From a checkpoint of a small encoder-decoder audio transcriber.
Model: 6.53M parameters, encoder arch convnext, encoder norm layernorm, encoder activation squared_relu, decoder width 256, decoder layers 7, decoder activation gelu.
Training: muon at rate 0.0088, 12800 steps, batches of 128.
Rows from block 2 of the audio encoder of a small encoder-decoder audio transcriber, named by matrix and row number. Rows with one number belong to one neuron. Each number is 500 + 50 x the weight over its row's rms, rounded and kept within 0 to 999. All counts start at 0. Numbers have three digits each. After the name is the row's rms in percent of the matrix's.
After each neuron's rows are labels from the 100 clips, of 14976, where the neuron reaches its highest value: "strongest on" is what is common among them. Only what is clearly more common there than usual is listed. The data: read English sentences (LibriTTS-R).
# fc1: MLP up (encoder.blocks.2.mlp.fc1.weight, 512x128), inputs 0-127
# fc2: MLP down (encoder.blocks.2.mlp.fc2.weight, 128x512, transposed), outputs 0-127

fc1.228 101:612564564446509564552528497495549486511509599557434481514527438512455526451638561448503473432407478529486488551548432470473541466528569517510502446510550460602500462517538514491571523577563408425439581400459495482469492504535527493621507500442552485538461527477535511505534452548523532437440459526468475513493465653510527539416490576541518446442515587520449504555470452421488440485490
fc2.228 097:614444508514569503474439445429444523494501535396546574597524496528495451516503475545456507436570470451509458500441482439391453502488572491554459414422563504514466464523440502458530438439504502548584440478445599560569393496561532519431518419553459559491522508503497480519488501507502440496491440602450617462573497496496488529482560438483514535458467559446442564429463485578553446518423
strongest on: the word "you"

fc1.378 105:543513497473511498533523515506529496477532537498441454482464505461536474444574498629564495471398517507486532536483512500455440455518545524539434471617518440557541497399587531487525563670544483464607555488433478576418521574448458484520460544444517519514435489516537557526530514485557354446478428498497517524457489506505479481521621608573529493497497511505484502582549477464499487559380
fc2.378 102:489412508557507419415503482442447481514419465522420411477471444540446491563440509497492467531564533447468427427451467509503485502564497488512641413500515549544423523482448504471464527537423456428477590490483574517645537489496425539517454466501498467481509441556520476561508583541512543580386443443493496442568465513469503471458488599563437474505498428496507423518459525513588561430502
strongest on: the word "her"

fc1.382 119:566470439533492501519501531488553620511440420521467434538520602518481536518577584521567456435487474512624472588539398540521397452500460522435541450495540526508459507536589564584507447586482513521457549427507543499385489506479491372467606532461504599504538539501484532519489563506546468446494488478503522467502591428477399502426585513531529484490468529526535500536444500497558454456513
fc2.382 122:579508442474503479520519442555487507514610464538567520532418482525456559500515472570493491504547569477617514590535506498467468459533480440512458492548403492431477463480442431548569534524467370447490502451377506464539525472401423565551493560505476455523472519481556490585491487517551530498436482480577532496482499511505573461471480364456417495447429450583416532443537517552552446595470
strongest on: the word "you"

fc1.431 064:533477461549537454413532488575475435499626458478569432405472486526502544449538453485471487432461556532446533603538464598576488487439466492557495491524586540510517543578494502588476554454601485503493489489407435453515386567500489471550546501592513495588487554512554542521528501459507386510512470427425448526493543562527402510506556513428490534534485461498516475492514459431489511629440
fc2.431 068:535519551504483521472590520476509530467519550608485446408534509415523582528523464427510545477433421523514533415578497495541606576494451522548488527435514550433510491561484460478433478523520568508520469419493525545546418547442491499550535559552488533451458472483511570420389400537516414567480474465558422481458421532438447525513518503609532477577420460416485521466468421572505518556534
strongest on: the word "of"

fc1.461 101:563496437447403572508451385543521459560520473431492517504509468465423558505525509477519518529449487451495509524416477544502482486547585475508483596540485429622527482423510536505473501569524497519497467497511456472460433536415473536557516526419482511442407499579508506485401563468497494538611581455555577496464479497546531572389445437591467487368542511534556494600486493441524489529565
fc2.461 104:576370547566502519525532476539502467546503525551468603541509535443487582402545478496478488516509438465470439443583486511459493505409597449465482560540474530456543443514463476460514526455530492550395505597426567477439552458473442527475642478537502460510525479441501537415456498502511570485476523642512474428466601453456439534463456423402492471490486552494543515588461515524518530449500
strongest on: the word "no"; text has "not"

fc1.300 097:539428503493443447557521440519571458580521484504562545623416394400460426484603363485486526531509504465540572481485488362465541553541444535440487557451501439564501510537570541472466522544501581540477616515460490417482422505411549519491502536518495501503495523486543536478533533491508467450479544535528446493552467441497533522482508404456555445542548436431461414530564498509444474559485
fc2.300 111:499447519480470523581397462494532568449496458521488456592477525554572561514532544489501538461515500501419425556488499478600493493451467522418475543557505486509496434486602604534550641514473457561472561479472428447539573579528474480533599458466456505572396505521464400467468485536397566547514541586516548457419475467555504472437510536569515541556512551479517404467476558530569493491513
strongest on: the word "i"

fc1.96 128:574659472424472468525429460614540363550489485470605574475478537481470480490485454528471569546569478505528527515454518551502404530635455562570634473555541489510506502489448452522458531587584511493473546514507560556482462447550488493424502417467519403547503487586469451499483478535449510499444506574483486476561537490598481460508490468563529520480492495505492519486571411472496506517491
fc2.96 132:502551597445447444446498553439489516538567511514478474491455452511535466399509457455545422605471447505538453499529542529450442438522574543475560424458446476551548455522497592471404510458424502491516578459499445486409470493523617526649450493462448552470424494462532518529527534486435450515428397424488529470516521452580532420499517498429530533523453500488467514419506562446525452409539
strongest on: the word "i"

fc1.286 112:559469540492461468453386442482466416567476501521531537513497445539587491417481517456480503433530586488494533618567454462476510555476472512485518423516532561552486482510464477443547479501440425540401537497529438485468452504535371466489474541485477573532530679467491647487520549475482511478622464478505476489526461613481477488445546492436541498476492414513485501523536435581491460476440
fc2.286 108:482457471484504494462460559466380487481410500474578393532456502529550408447389464552584450478551444487520456536509527455500552469438507587564550503561485499481496547462477587450550453505467494484547571446522496459456412553480419352475454446561506551466452607513520516474551460515458515498461538521492509454509525532433484631469473447420526449565512479381540575452543485517493476468526
strongest on: the word "the"

fc1.317 118:583472441516451491491497474511442490481555514477525449564512549459506419510496548493563432559558488498548514491338499544503443523477632529509494453498457577544516454375532561544522595510494447515532538485546409435489424463495466529509556584680482588494536539504534615489526498440491536582459556479491590493421515506485475520470571515452520499417458487476493542462547466473534505524555
fc2.317 105:619503514521525466566556496469466466541529442519496590569486432538551553574507486521422489419562578506486472502600522522565506478539507454597443490459517485431372486422595510543526477507486460466505536455576444523510456451408464517482407535531474515498543562532626506390464440556440520496424520462510460476456464552460527501431576420457484512514509555476512492530432524405520427430461
strongest on: the word "not"

fc1.292 088:548520482462438500553533559570506514519510521345478482476505432588527594410506557494432451547478469473442442499581486508559509517449400441466606460448580456600498539563561535491462503518433523469478549469472504506576516581493469491513623565471573430520509552490630581541546471491540518557507547551566436486560515478482449419471522483404534433483538502482486471493512488492527537576470
fc2.292 096:524467531440557499428510601509433462508469537551477450497560442422532556550510513517490485511605439430472481540538491489466530445435556551549468457409570511554515559452591497462503525434486488556521523538537533506569436519478565417548489522552480420569455484533458484435478448567528595573545507501410542546464495538427397438565539515608441488504425484506463554541533610479583483408538
strongest on: voice: female

fc1.277 099:501496505479534485472537497586523511465405391451499489627429451466534527583520427511516484501557388500504470499523499409445611522414549545558588507510522544477498504511438504492562495469574530465505477507535444444479529434394463399431472429452483587457494516532487429419526539490458535536480495500455449493532457504599539421460566514536506445516475517459609518476460448526499610440594
fc2.277 091:532497624508484456468541449537542556502503475473442611429497529539551523543531412497449589486458504575566506477510464443522523397554531493451535444542410561467566491492402428630457477454553355502492557509520526460477454504437578565554493581423563448493457540428466445473509507459426529596528459540446460530480523524564472467457532475515441558459539458489539483519521406493515519489540
strongest on: the word "he"

fc1.232 095:524404391437538472420501544492426549483566523488584441533462548531593464519543536537411538501551516439486548502517484470419400429585546457439486511542531501469459526434504665450472601481538513491552487497613401500491578405463532540545475541504572427531481436534500482502560517460579516495532442458519490421449509451551516487427510553545481503481444547562489475484448490457487546454487
fc2.232 092:534517426470581536547501493573543430542526525499460368520522436453536503556542430512526554475578459512510465536575424548497438500453473568543425487553547536529615466533495452479468532450392425417477488510475479568504477410521540475458524498440501545432491492530473459473474473495563486568488502525414494433375581484439411532537517633531515394590481489533554475559505520566465473508507
strongest on: the word "of"

fc1.246 105:586539497444449471525526520503546455568516517466505548421563442534563502564513461589575420487533443402529540521517504604543524481512457470527501518539540502443500500575415613476505507462447450502540504492555548419535504560459416492338574464580426517466483516501470504452556463516468620525529415534550418498496521566458479428556542522477492439471481517431529548471585529538501445410545
fc2.246 113:556679567541511580559488470534514464489578532505460546426458460555406478533439397500519456517481487439557486426524534528510422460405508459487478468441367517452546550507553472517575407473511505454430501417493523457525445563510452484581415513486500418582456513505456513542519495446488455519517494452437483442585380529541492509567535509472497587497457553491457490520494557460493456539464
strongest on: the word "we"

fc1.492 123:518459476486544457467585440507453598547489480536435451485497492502405507456469573479508520502543497589506519454567473410519465498548506507498548483604464466514489479424494520467526482513523460421436484474470571566472517476396488529487469493458511419527462563503519397473497440539503562572497576516517710460515648458548489589579538521521560452455560564459528531525562530471466497471435
fc2.492 115:599484544489537450466535488481473584476451483495411556448536598534464578402516558509505427527548572431534455528498440460533433518516517514529508490504460498505470588508475485464583502562518446593510549574513494505448466586553471476471437389437417575392538468531449510554409497464495448530481531452517468426504531481550474474548473453579461504513575495513541610452629428488443445481551
strongest on: the word "my"

fc1.247 059:573436540540471565488499545510531563530514529488449468524515413544464486518465484510551579611503610559552527452537540457457585392424506419490530515549518430523460585479550480492482427569513507485493572549593492433517496498532422482524511487500515530498465488569564515499421524426450610441481460419433485463540649510532500494427366559460476529434439476472465477488551415473503511483507
fc2.247 053:516462474544507525454527385488453606617506526485548530428575488365572560525458522403518437429504473502461569510482468536548517530554512506543436504542526543438485496542504546564550451480505467433494443506480543493398501552493488571561480493446503584503525482567492421489485507480553447577457510466538448485460592508484570499480630488429448511351554492477388525486515432462499480495450
strongest on: voice: female

fc1.498 097:503539523461477523452488475563416430435519491571504473550503477519522563512487580552517447524444608522557523528662552518460429557489479499442462464495443534512432500476500578506491453513490509378495481453519530568496445485459493518435586461534545517493519561596532469494539478615453466492475492546517547513563536472480512449501607584557578552503642445523526534440470490371509564569520
fc2.498 091:532589541564489584522605481448518458543509558562433527481589493539474548511570471524529583545415524392456553477488533457492491453541412595467426473471515456397450424511502551468511516486469543574496552510529519540527486532396555517524575418470524378507483536502503396458446553492448464528499450411482469431499518482533475449534479559354447455498485521459535465480490468442492509449582
strongest on: the word "for"

fc1.430 098:390569452479537575534465549526499418514449473516506586576442454530488566507588450491461526563506474562481535575486501493551572422495503551468477465538489556407471502452386574540475458578454569595476488542581505485396514450520517477389508523526450487578509521449463524557447467576445527471539519441506517488442556593502510494552450520541543523540460600529494444514423534492552510621551
fc2.430 107:518582521536612475506402532452426582476465472491517448478536530586472512525491411514508488498598492466458551588543526432517491536540429505478520498565610466549526488510396433495500455572458501543567452426501416436503528527440609514525455478526523573468473457519358504442452421516458474457587526474452510416529536579548460468542459453460438481519440481411475471446522454506530564506445
strongest on: the word "but"

fc1.451 118:528497509424553558428454467582515488563495521455382446540462580499522506549590510417426522572577437460503508410471517543502533505420498526486516470532557444590467512522499526437567415485437396443456528453506466560437498489642642467511480395506506532473488562471541516456497516515518535499530524488458526480626451466460492472430476491505472583391462535467515540523473457496436507547498
fc2.451 112:452533506473538590416501555418634501422482545474473536506525425501570473502540437540597416537471496629566496444579427614490466529611571396464487468581419566525499481505450477512496541434594502501514479461521550436560458473559501496549431545509475450519470483552517463543530536499491500522536519586518520383429521488466485423526548505514470450481534511505497483554439527489525417473543
strongest on: the word "but"

fc1.3 111:523505530571539597523542488456496515517405424554488561464507401511435480576487555485497350435478488457574487476460471414510455508514596502530483586481513488397487538493513521541504489560472602505500518582470524495444501478544466534416521599497461582450464501488438497512510587525503436531459447444543490403483498436501333431516584426492599568498531468492492489483540540464528496504473
fc2.3 104:469509462511513496535439457559608434551520510488497483565494522553461502594495500531552517455443513478522505480521499470549479460480514456527518435496564444490444530428453487529523510459479462398568488461530569452587499540466549630574602527494507527463479464519508392521505538457455580492519444439504541465552490525383695498421527541522441523492524443546431468537576541570449420421448
strongest on: the word "he"; the word "his"

fc1.25 105:457655438468483516446431551594454451512549574418445449497520465523552498595479439509528533473514591429428470503499460515489519428508553483480525460500530492429463536490497490457513441410480543507516562534485522505492490564561477515338524505509528574579422557519495538553450482434516449558459425502474483525504514508515563651389481533477485473508508493549614570466567523449477515556518
fc2.25 111:534572596514477445544560427451505601512560485450468448495445568550421493506487464476556490457545501581429535399512513473455515525475577463437461498440445508539469462538566467439468501465512403471492585510600548517532581516457512488493468604465454544522428475422485506440476587503577427520493514455585452423403567549494530504484454488577558427556493450519476578448562515501434433439497
strongest on: the word "as"

fc1.311 107:483464420530531584501470514533530604499522475499499442528424446478462433440481377462503440520426499544481406479581478518565503521543479598525542487378404495438504538520528583545485484537535540486486527477410628521427466479372449489550406513495507461453522547501508521513580576506475559469456467429529463521527534512529536509508502556529473438561625555546521404539449466512481550525460
fc2.311 102:578522405465558427584487522507496573456565463447545479523469550426492545502494459449484548567502600496510507624569425501577468504491537489543417500555497531451464396515505508594495503599507532515497524460571437509579464532502498529500541481497517517481541507652591513525528488543488474543477443475494441446443484581542510511514533501625561460613546478560465552446469564486556446592483
strongest on: the word "one"

fc1.322 116:536413530411503411505459495589442574544522509550559463470469554449459448520406519487476480539591528440524511351546508466498464486455372482531351512405503554504544527498594434481544492551521497505510426483545532561486460572507426515499445585533564442468462486522554506454460497426596475434537569547485575572557481586495483442527510479511528533516505528487569515508575490460473469486509
fc2.322 114:551593547569454530515541503558387593443524467487597469484478452479483535476546561420490507516448473504529518606483455482440440568505531542468443531472503488442511378445512488466360447487596604565535563591479480532419483398565582506535445563524520480450464510559452573532463495515590493540511555551534525511454450563484443489448529515544453533453516552484450453520463511429504476520459
strongest on: voice: female

fc1.154 105:477501478488454528457435519562476537498539528541503455481456428554533394478450505471435534400518618504502508489496484614434499469521468495533529325510511528493476498489549468469659406479438532508511485537533493473506487519500439553566556542584551461487442492417489611504512501581551527460525428469519439483565555436540559504477585587474479587499554466495511478535519608473545531534444
fc2.154 111:479469436532424491479561555554499533522481495551471581494497523465555543479595527461520579475539484516467460502502442463407526480479515589525560495502467473489537573507532393547526540508384486428494506465390401546552526464465513503525520545518508469569499571433521418427513584464503595529535475576555540456368558501457484536491563571529564525457487581584563493530453443562497530526632
strongest on: the word "of"

fc1.223 097:536499544398510599461547558502578484432480492493449475504548584491536465349452555529534477491433512456547529499568519528487432467521515535472442532495453574505534373465549463433502502527550537489397443558485537507518567507570572533460533527558584557467550469478476503479573604394474494565517440424485509542500445548508506457453460503472456593469526480562464539475572451503402585423481
fc2.223 088:507576410476538477465506487626476611465420519380581445561511482482444515548483448488462593583510461533535549564459544464530551498481508459492592469550517464494452471506493442470407388387488475473539518457551533573534449443401562458501459466497509551398574557407423445508505493513489477479497532509427516555507486497527516525454443542469511483544453446464551515436619510522436509495523
strongest on: voice: female

fc1.74 106:581494458555510442529464561492527468558585509505511507609494490475498467427466376469483506517476452515535484450473534390503472518534391510651503501535424527469521529411488448524493468512545531524430594492455472487523417575461479511444451497466535472542447494456551509539569522551511570449463542448432469558525461512600585464465465489538581548523518448534435451485602446545637496479564
fc2.74 128:538517447437533406587485490564531509498543485496432534479446447503517533577509559489506566517562508500518558448495557506514447517477528514477488491630575491428411518539472541484431561559575432474429563465477415574427528411525515606426507522581486566462504541492388459510478509511579497457546519447465515479493454549552489536392540581448518518591507490492544475448470634572554485519446
strongest on: the word "my"

fc1.171 107:453489545549610511460562516474553493481486552547518454579440594504510548487488494447505549530469406514450555528525462608559452460468518440568433538478574511526541499534488494548440410428571502510367493546538491451515442504541517520507548480457456539546452425504462606409449546529470436548487521490449452560532451462409513471472558552520476509454501511379524508559559530378552469581426
fc2.171 105:514516440516508515493497523421494502424456534607406471386548526438476527457526453547461507507459551527466594427531475616504460539476491534551514456492585499430438404411466470402565568596581562600480545572516471425410529506493566532504436409538477541503482452519549485544519560546450480494527528554532556556457542506537444530469550438532518509508511515398500491456424528524486585535471
strongest on: the word "my"

fc1.289 121:528502506622502542447477435465482434584498476658529563457472553435582491535596498505547513493507569476516521528522454513446497390523403492512496512437472480503427517572483471377459463513504429519437452486571466547530506504464509521452558517472668486478523543500510562537448621547526540584501492544527464455516522493498553448532504501507455458540475496485502395490410591563501510490572
fc2.289 115:444499508560518428485474530466470458491538511511455557474554452502492498577480490525593492459531354458500541563549551487478562529472594696480465483541473459478567533551560430448474588469442503439529457502406510541570427449513492462529464547596505482458535573588531501529474416509564462451540484537477465471453410467523517492490505519495426501487451641492474491419577446471482465463503
strongest on: the word "of"

fc1.115 102:501499512596483510530435448483557519509518499568466502352490499415550536446454495508497456606506508435513560508574525487481515460447497617427493415517534579456443560571518459481391484506485486532456505439489504479582519411493611542434498488408523428464542525482493451526409530601555541575425567488538545545482410498458563545474505473478490470513504535507526484369514535532555447518563
fc2.115 101:523439425483524469433488467537509553585465489551542524430522370563451446455556555573453495484480505495539495568450578538487578469502492534425535510451435496561535504556591499459533551556574584545523470521439437544614507529496470496521588509618480483490556491558474429501521474513425462512384527535457503429427460476583517479476563440517398457546544509482536489489505452450531432449612
strongest on: the word "with"

fc1.251 119:543530553513555523424655489396475528514488534457470512372450539539475627513522560550430539530455519524534507494468465449545509561498530637519525586528561529460511454574494507549555453545400467484570506434559446460458469472501521483493490567520510491603497509536421482482414549469534533486462461570474499462538407514498524465529499497482531442562382622519486424489489510466446502500554
fc2.251 113:505541415518652488451637523486406476478587451521445522485515507560507577465429621555542556514511456461512561476474548519503554441498536620470530482512438440501523494478518573572574451479588541533535555460496437469506462520436503522518435578533519555443542441528533426584460541608468437532538487478568520527540503497479576535484494525527539474531429555493556457493469477396470531443524
strongest on: the word "was"; the word "not"

fc1.155 121:494483454481512456520484454540510513520499425474537463519490452563625527441576543434499511432533498497512562424531591543629455491606462529544495490606460508536459439497511524555523478459489463478483473500500563566415469569475444476472456530510585529520426460392494376544628496471565477380484509527568511447552437488484469475513486553515548466476412403572500424522557470509471460546498
fc2.155 113:519501552533499433535473497583519476416499503452575420553457474552639505481453484455568516498468476471480447511457580538612540436631499526488549517587419371496442559475549573435407528503404435479502577520593533490454571491551474488480452398530471430491493523485455459474436471548454579453512564410478472492444476471505536439486489505464444554502498561516480471515483558485444527468518
strongest on: the word "the"

fc1.353 103:547504499505482494503537405460487510556516505506538544442520449515479508459538517504536450550504443531523528467485447585489512423528573521586485522506561500451459469445461618579518522456450532433442464470507437517569565509553472530486496619439522516481558604489520560530524435441457452421424567540485321531526587438543457482440472486480507455447542492443388558624487438500497452573505
fc2.353 106:425414614490553541491525470516499564508481519506560604526462509503505533486446476528468537452545456489473528461529430500420408430562560515527529513497473558522463520536575498523455487494421399489517465552480480497497468460507432530561529579524491389493524516531547450481527580670580510507405450432435649563496493479535492489506587485453496594452519478480438503541490540535440504601458
strongest on: voice: male

fc1.347 107:555485463503556538533546482530490423506490542523459391541463509473461489520611485575478473457534354477427516416489627463469557535472605480536538484510437522508459524568439496572580525505489410526512452563483399543516530431492472594550476476634488588430482518523482542507520541503455486473463528529473518440507476583533435542504456530508445405552446477514461477508407489449513409548455
fc2.347 108:439465582488524478416591454494454560470383458453445576449448451507636499430568470446518475417455438504488556449523569461574516570513510532465517466458503470487575473488592487460537464437527400560516483531460453415529466496547441455486502551420471461462547473446492538423522585508481560492443521477500539552465492518484571466512552557472578624482491503465505561521414559509590537441476
strongest on: the word "with"

fc1.27 110:506504462481422405494474422515556540507473582554560519453562463479506535482536525525500461510498533546458534513414434494504431500540512569466475551523443460406497563402506562581573491485492605522469531417486597542519503468595507459477480502550461533567518556427420573512449521405552585304497434564498440486484491483560517503420430528485523433462532549513481479518473497551525499574478
fc2.27 108:505499437481606546559584473570455444499517463565457527589515453397447483473493527540487509460470556543464432460595436510485491442489482451434429498483557508485468466499483540429528386412528550519451532441527467390535506483474520458352514472479447488504386469494517468420467549488548500558444575436436489463518524516412535537468497449421561568543534540500540476541387502482435433517540
strongest on: the word "not"

fc1.399 047:551541503504485515509544573581529543573450440444551532513477479507503551566672528515514502463495556521452561461580508479419489518432500401520485502570527503531481619579434556494453478563547525519483602531594486441493498535437595557504397466520572484451461461640475465513467467426551427591476454503547442519473508508473420496423432564521458534486442453477502492529493485537478526518480
fc2.399 046:508452501481522545591537538511617532573525476411442541445483480470525439445506534595595426577481505434430574451534430520503488490489503446462590450418569576519428434563533418518587524523554528471529462471488418545530489429464521497602472449521424525414441458550528447538514500541581496564458437514396428480509597486470567516517490569477535530435557491524465471488452512515489489485449
strongest on: the word "for"

fc1.391 088:488436483451469433465531480490539565521478464423530436588470514490682450506631539476501512476515535540530555442563507555549515440537540517569476467497518500546485479523474492437485474528391477461522467559493556575499414441525463494466549519379480452569480557555472514494553396614500452619464527557447536483460495471454462536562505532581493541555499443516537473494476406448535480410473
fc2.391 099:478551453466472481516533506540499483507491430427396482452511457497555513477559541531542470554526443542505401417603511542493438439471492511448508629573488448524466495576475514494516446570521428512497557439589451435572492457439574509493451482414484478509552538511409592470517457501446572504569562542529416413437550565505509486526454503482385390515479530543496502461465526433533558568587
strongest on: voice: male

fc1.509 108:448515567535499502476507526419449462501417449510407521532482535500502529465519549523538510506565499508412569475500560480477466490497484557494517493523537544482583571485424486498474516512385497525546510615449448423521587468511421495421418462468494428508595512550415478486439491600498478477453524432568534387494517461430387565596556466487465599411442518496584450459527585489541552492510
fc2.509 107:498591496501560395507437376543451467518499390491475550512525514518457470425489521518552495549468542473567502441444553482548462428483502460491493524521540509471455428449497577538494510538404503532539573473514445490454472525508494637527473445447525435475411444472461365541568489472521449451597536571412521558457522480561533492475467479483619498529520511561580426558545393501465516474541
strongest on: voice: male

fc1.50 058:528464442596590571466582486476535529449568508537505432456493451439541431523518505498545443537519525462545391485462545516469474492536538657548523460534568475536451507542483513502417575555560542446525503482488514461476498505551520456482383475474532463448471503524427487481627565453592489465506473464505466530465456524476528492494640499638612443495507424504487565476496447475534420543483
fc2.50 056:551484526455452487509404398516482478553532470539439413406437476517504515488528520483484465500481510510584466473492494517519519519439516483583509432373535552467495499535595475604451524500523459478468476518471470478563572525586520443570563520498552496490451506533509419529537476452379515565519517498517465397506412536394469451459456539594366448515442507577505471501441566483573463387506
strongest on: the word "his"