From a checkpoint of a small encoder-decoder audio transcriber: decoder activation gelu.
Rows from block 3 of the audio encoder of a small encoder-decoder audio transcriber, named by matrix and row number. Rows with one number belong to one neuron. Each number is 500 + 50 x the weight over its row's rms, rounded and kept within 0 to 999. All counts start at 0. Numbers have three digits each.
After each neuron's rows are labels from the 100 clips, of 14976, where the neuron reaches its highest value: "strongest on" is what is common among them. Only what is clearly more common there than usual is listed. The data: read English sentences (LibriTTS-R).
# fc1: MLP up (encoder.blocks.3.mlp.fc1.weight, 512x128), inputs 0-127
# fc2: MLP down (encoder.blocks.3.mlp.fc2.weight, 128x512, transposed), outputs 0-127

fc1.375:506500539601492526515488499553482488515498459531511361435487459479559454470536475487508416465484461523562465418436505529451499533565557568532493473497522521382458468499449556456473482479535477463540398511450521579595550519477524417537447471528537501507483548565362468551379568584612516523486559502471475505495565481413374555516526433536496492528513446492523552496477460557462583600483
fc2.375:524490558606405511455420504429479519456587507446554596431497478493446541494557474532495450378569518427566474495549493453440513484513443471541439471544479551509504533491543477472469476437486551457507495525571590410502500452439457471541503520581506441475438480481560424519440395421541521450460429425525489585484549507584494479490411553494531511577480509633520549467498488575595512515537
strongest on: the word "his"

fc1.172:499623433486463538464446451460584539502386548458447587467475499405592502416454463491485413435549524557509447479483565493493464467483472460505443529543559493446465596545481485450542461474512492547496493582502501509442469507559415553507492398583571512478513491535517451431524593514542489490543519464488494491575455586442446486564493630453526544543481380596554533469481504475508580510493
fc2.172:448502427425505484489402528415449510524482533486470527426495540588451404485503538465407480401540584425470506437515471468447612477543423416472387537434478524476459481530423500498515511433468467554470532453491487491572512495499486499522542474538549507485506452441478469611523530483541493462597514426467463423540479518544423578496559639470509427561565487480503542471483507505478497399403
strongest on: voice: female

fc1.358:608580469531556523539517494468502495477524586514443611453564556513425433562591381491464445450545461559468546546493601445484497401470430472389461452455485512592465514524552514506573554492484511404464577465513451481453550495487515450568487420567502472488563549443483458535449477443536434454468448501510447493518492444512598540501483530555540436595574545490559537482549467442493532484501
fc2.358:495470514510535487445524557502496522549441375557461523476502484512514490422469436537509484442426525488550469426426558547419598559451532481460534463421567495543563504409508429550537528468562462524421390521437548479510472513484545479631557528431502478541517507517534523512475464482537406487545436531533462561562489566500448545561571555517445506573525465460454626594594425538473527547457
strongest on: voice: female; the word "be"

fc1.94:369561502511401470606509542479442551489483610525464404579601373534555465434481490464454595545512518525520430524464496431482470509480583534443473572473492480539630544442465511499450537509493528504519447512548486506511523453463466451468441432589606523478428577483500571512476450451604522444481539550471505515485472461413568457475544548488450554542467514501460470540477521526489556491525
fc2.94:540416484497435440399465418393437455556526435541547526510468495492494479531482484497458480502529509481434458458515477423515557567533467409488543553435512511482547525553445496550522552475449502510531465486470549415553512520529453479385469493463455527548482401372460436525454549426435456597484493512557514547467512339500480550641415473580544556510520436498543489549523503487454534524524
strongest on: voice: male

fc1.309:543393561545510509498481436561489512447569425477423474521464555557541430519500638481472505498517448435560575595453618504435542387537465447344479492514452501556499548512465521548558534506536544457577498428470545474519489516378540462453511456474584530447531531478564506497534520522535458595432511530507570470484501500386520526492478486536469433542515559550498461475521468494429538556526
fc2.309:489523624489483615469517530475525491606557436543546470522577521510530482472499460474478453516573463529476561430562439546524377517448530577426458478566522556508441525550567448492470455452565446465474472480538610464483444471443470504471470524513502548561585535394488545560442438499506504555509486534490481415587474506448510544459529460377494506558386516490482575513462526446500389533456
strongest on: voice: female; the word "not"; the word "no"

fc1.214:455543438548433469529546496488402508476565492486431529457586465528578499519522453516481521485496541463490468644464603515484441559514522544511413531605539498503483480516490530422494571505492517484510517482478524465496532479534412502455490430418399519479560447463671604504459452577534503434482478454581540506586505462446519486429536489519665498459535504460506526554417506446481495510477
fc2.214:473391411377500468519433444553495493537451581475529531420410519522564480451445473548472490442553457456531443501450574464416536488517425463466526502483464422522490511577443471471471430479348481568503604471501503503477511442388440442491477484449414394569499500511556553513455545452494465536529472495484535539521408519508575445521506532522490507406471491408524490521502460450525490541590
strongest on: voice: male

fc1.450:425451498531472499521551495637543413558506562494481533575471576500454480510475505451481497490507468572604459552481506473492594483450527532538498504457486504542529505440507461481540442435501246531504499455479451492464573472514538501539419485432573609534521501511512554478623508501451503513438488468582449508475571418519468527505560501521495496494443454430514579480426495475459507439526
fc2.450:495570438546534483463514563482447497499471452489447472495538622524557515380468618427548439453556507478520534484493418546504525554535484470520590481517418413509499492447551478507480368393470586573563594488465507474474578519461474461482536560536542504476453508547490419467518536488579466533453338422528511521513467514521563466447533568523470582540570496568487496498497487443486445465497
strongest on: voice: female

fc1.412:480492482534586561502526418522418471490554479409575514502501431550490583528525535396491516546516514481421545429556561551584540576593499433510527494530449519450506421491498468533485611443489473557558544476503526473486539530496508491491495487523404477486597519453435460415543475520480430436506448565608479521597518454602475445461538524559412537590470566416457467529477421459520489519436
fc2.412:491505463526580562520553505473504540445459557529514503346473516439413463536437410419489595519528500495509463519405491474421424552451454489515545542576570500539579518536549448573552529445432429478549428427567498434411486515495414435435471442465504535497546620501507473541482437516528466545524460584544428476538528534472408495494488466510458531482501428419466524456503573490556503533435
strongest on: voice: male

fc1.123:565588423409442451539514430529515535495562515632511517521509428436569536433461487426526422520444485584536500509504559487516404516455451518559528539494541557487549466543500409542443486491525498556516567638600481532547487585503532537448452571459553513468479484507535528444446428480535524471527446465448618508421479585428554529504554443431525482511517453499529496514507587414563490478490
fc2.123:407427450577469452493516520538522499569572555621522467425620583603505506549407584485446465430513494562499540534526533477433491444463460468512520480460427587519509526512453523600490552532521491610433517507491555469484456430569507551434498470518571498596469532467451446581514483450494531525526447453474458472509449596526548506497429524477519481561412531421479482534420465506438534546544
strongest on: voice: female

fc1.291:574432442490533394573558516548481543414457457461504535600539471476556515537501476535528613428459482513395476501561413539481542456488473548484461511537583566526528590481417494481362540504461553556484512481420558505411533533561410528458542469517448523475510522528561551510516392477491580464502517552505467558596539486465548537413550488431560475496509498412480532487457514428520452559499
fc2.291:427502493512556528414447456541457498594468684529449399466492502530439477483547498525481595500502503419486512443531551492524463520534470430495506422509552583538499414497445539391499435469508486575534462448500403495472492502507536509529454460443409480477466421438485544488577386454449555456461402556592485558464486553515519427531459524493476419481511556480505441508470451434497527534448
strongest on: voice: male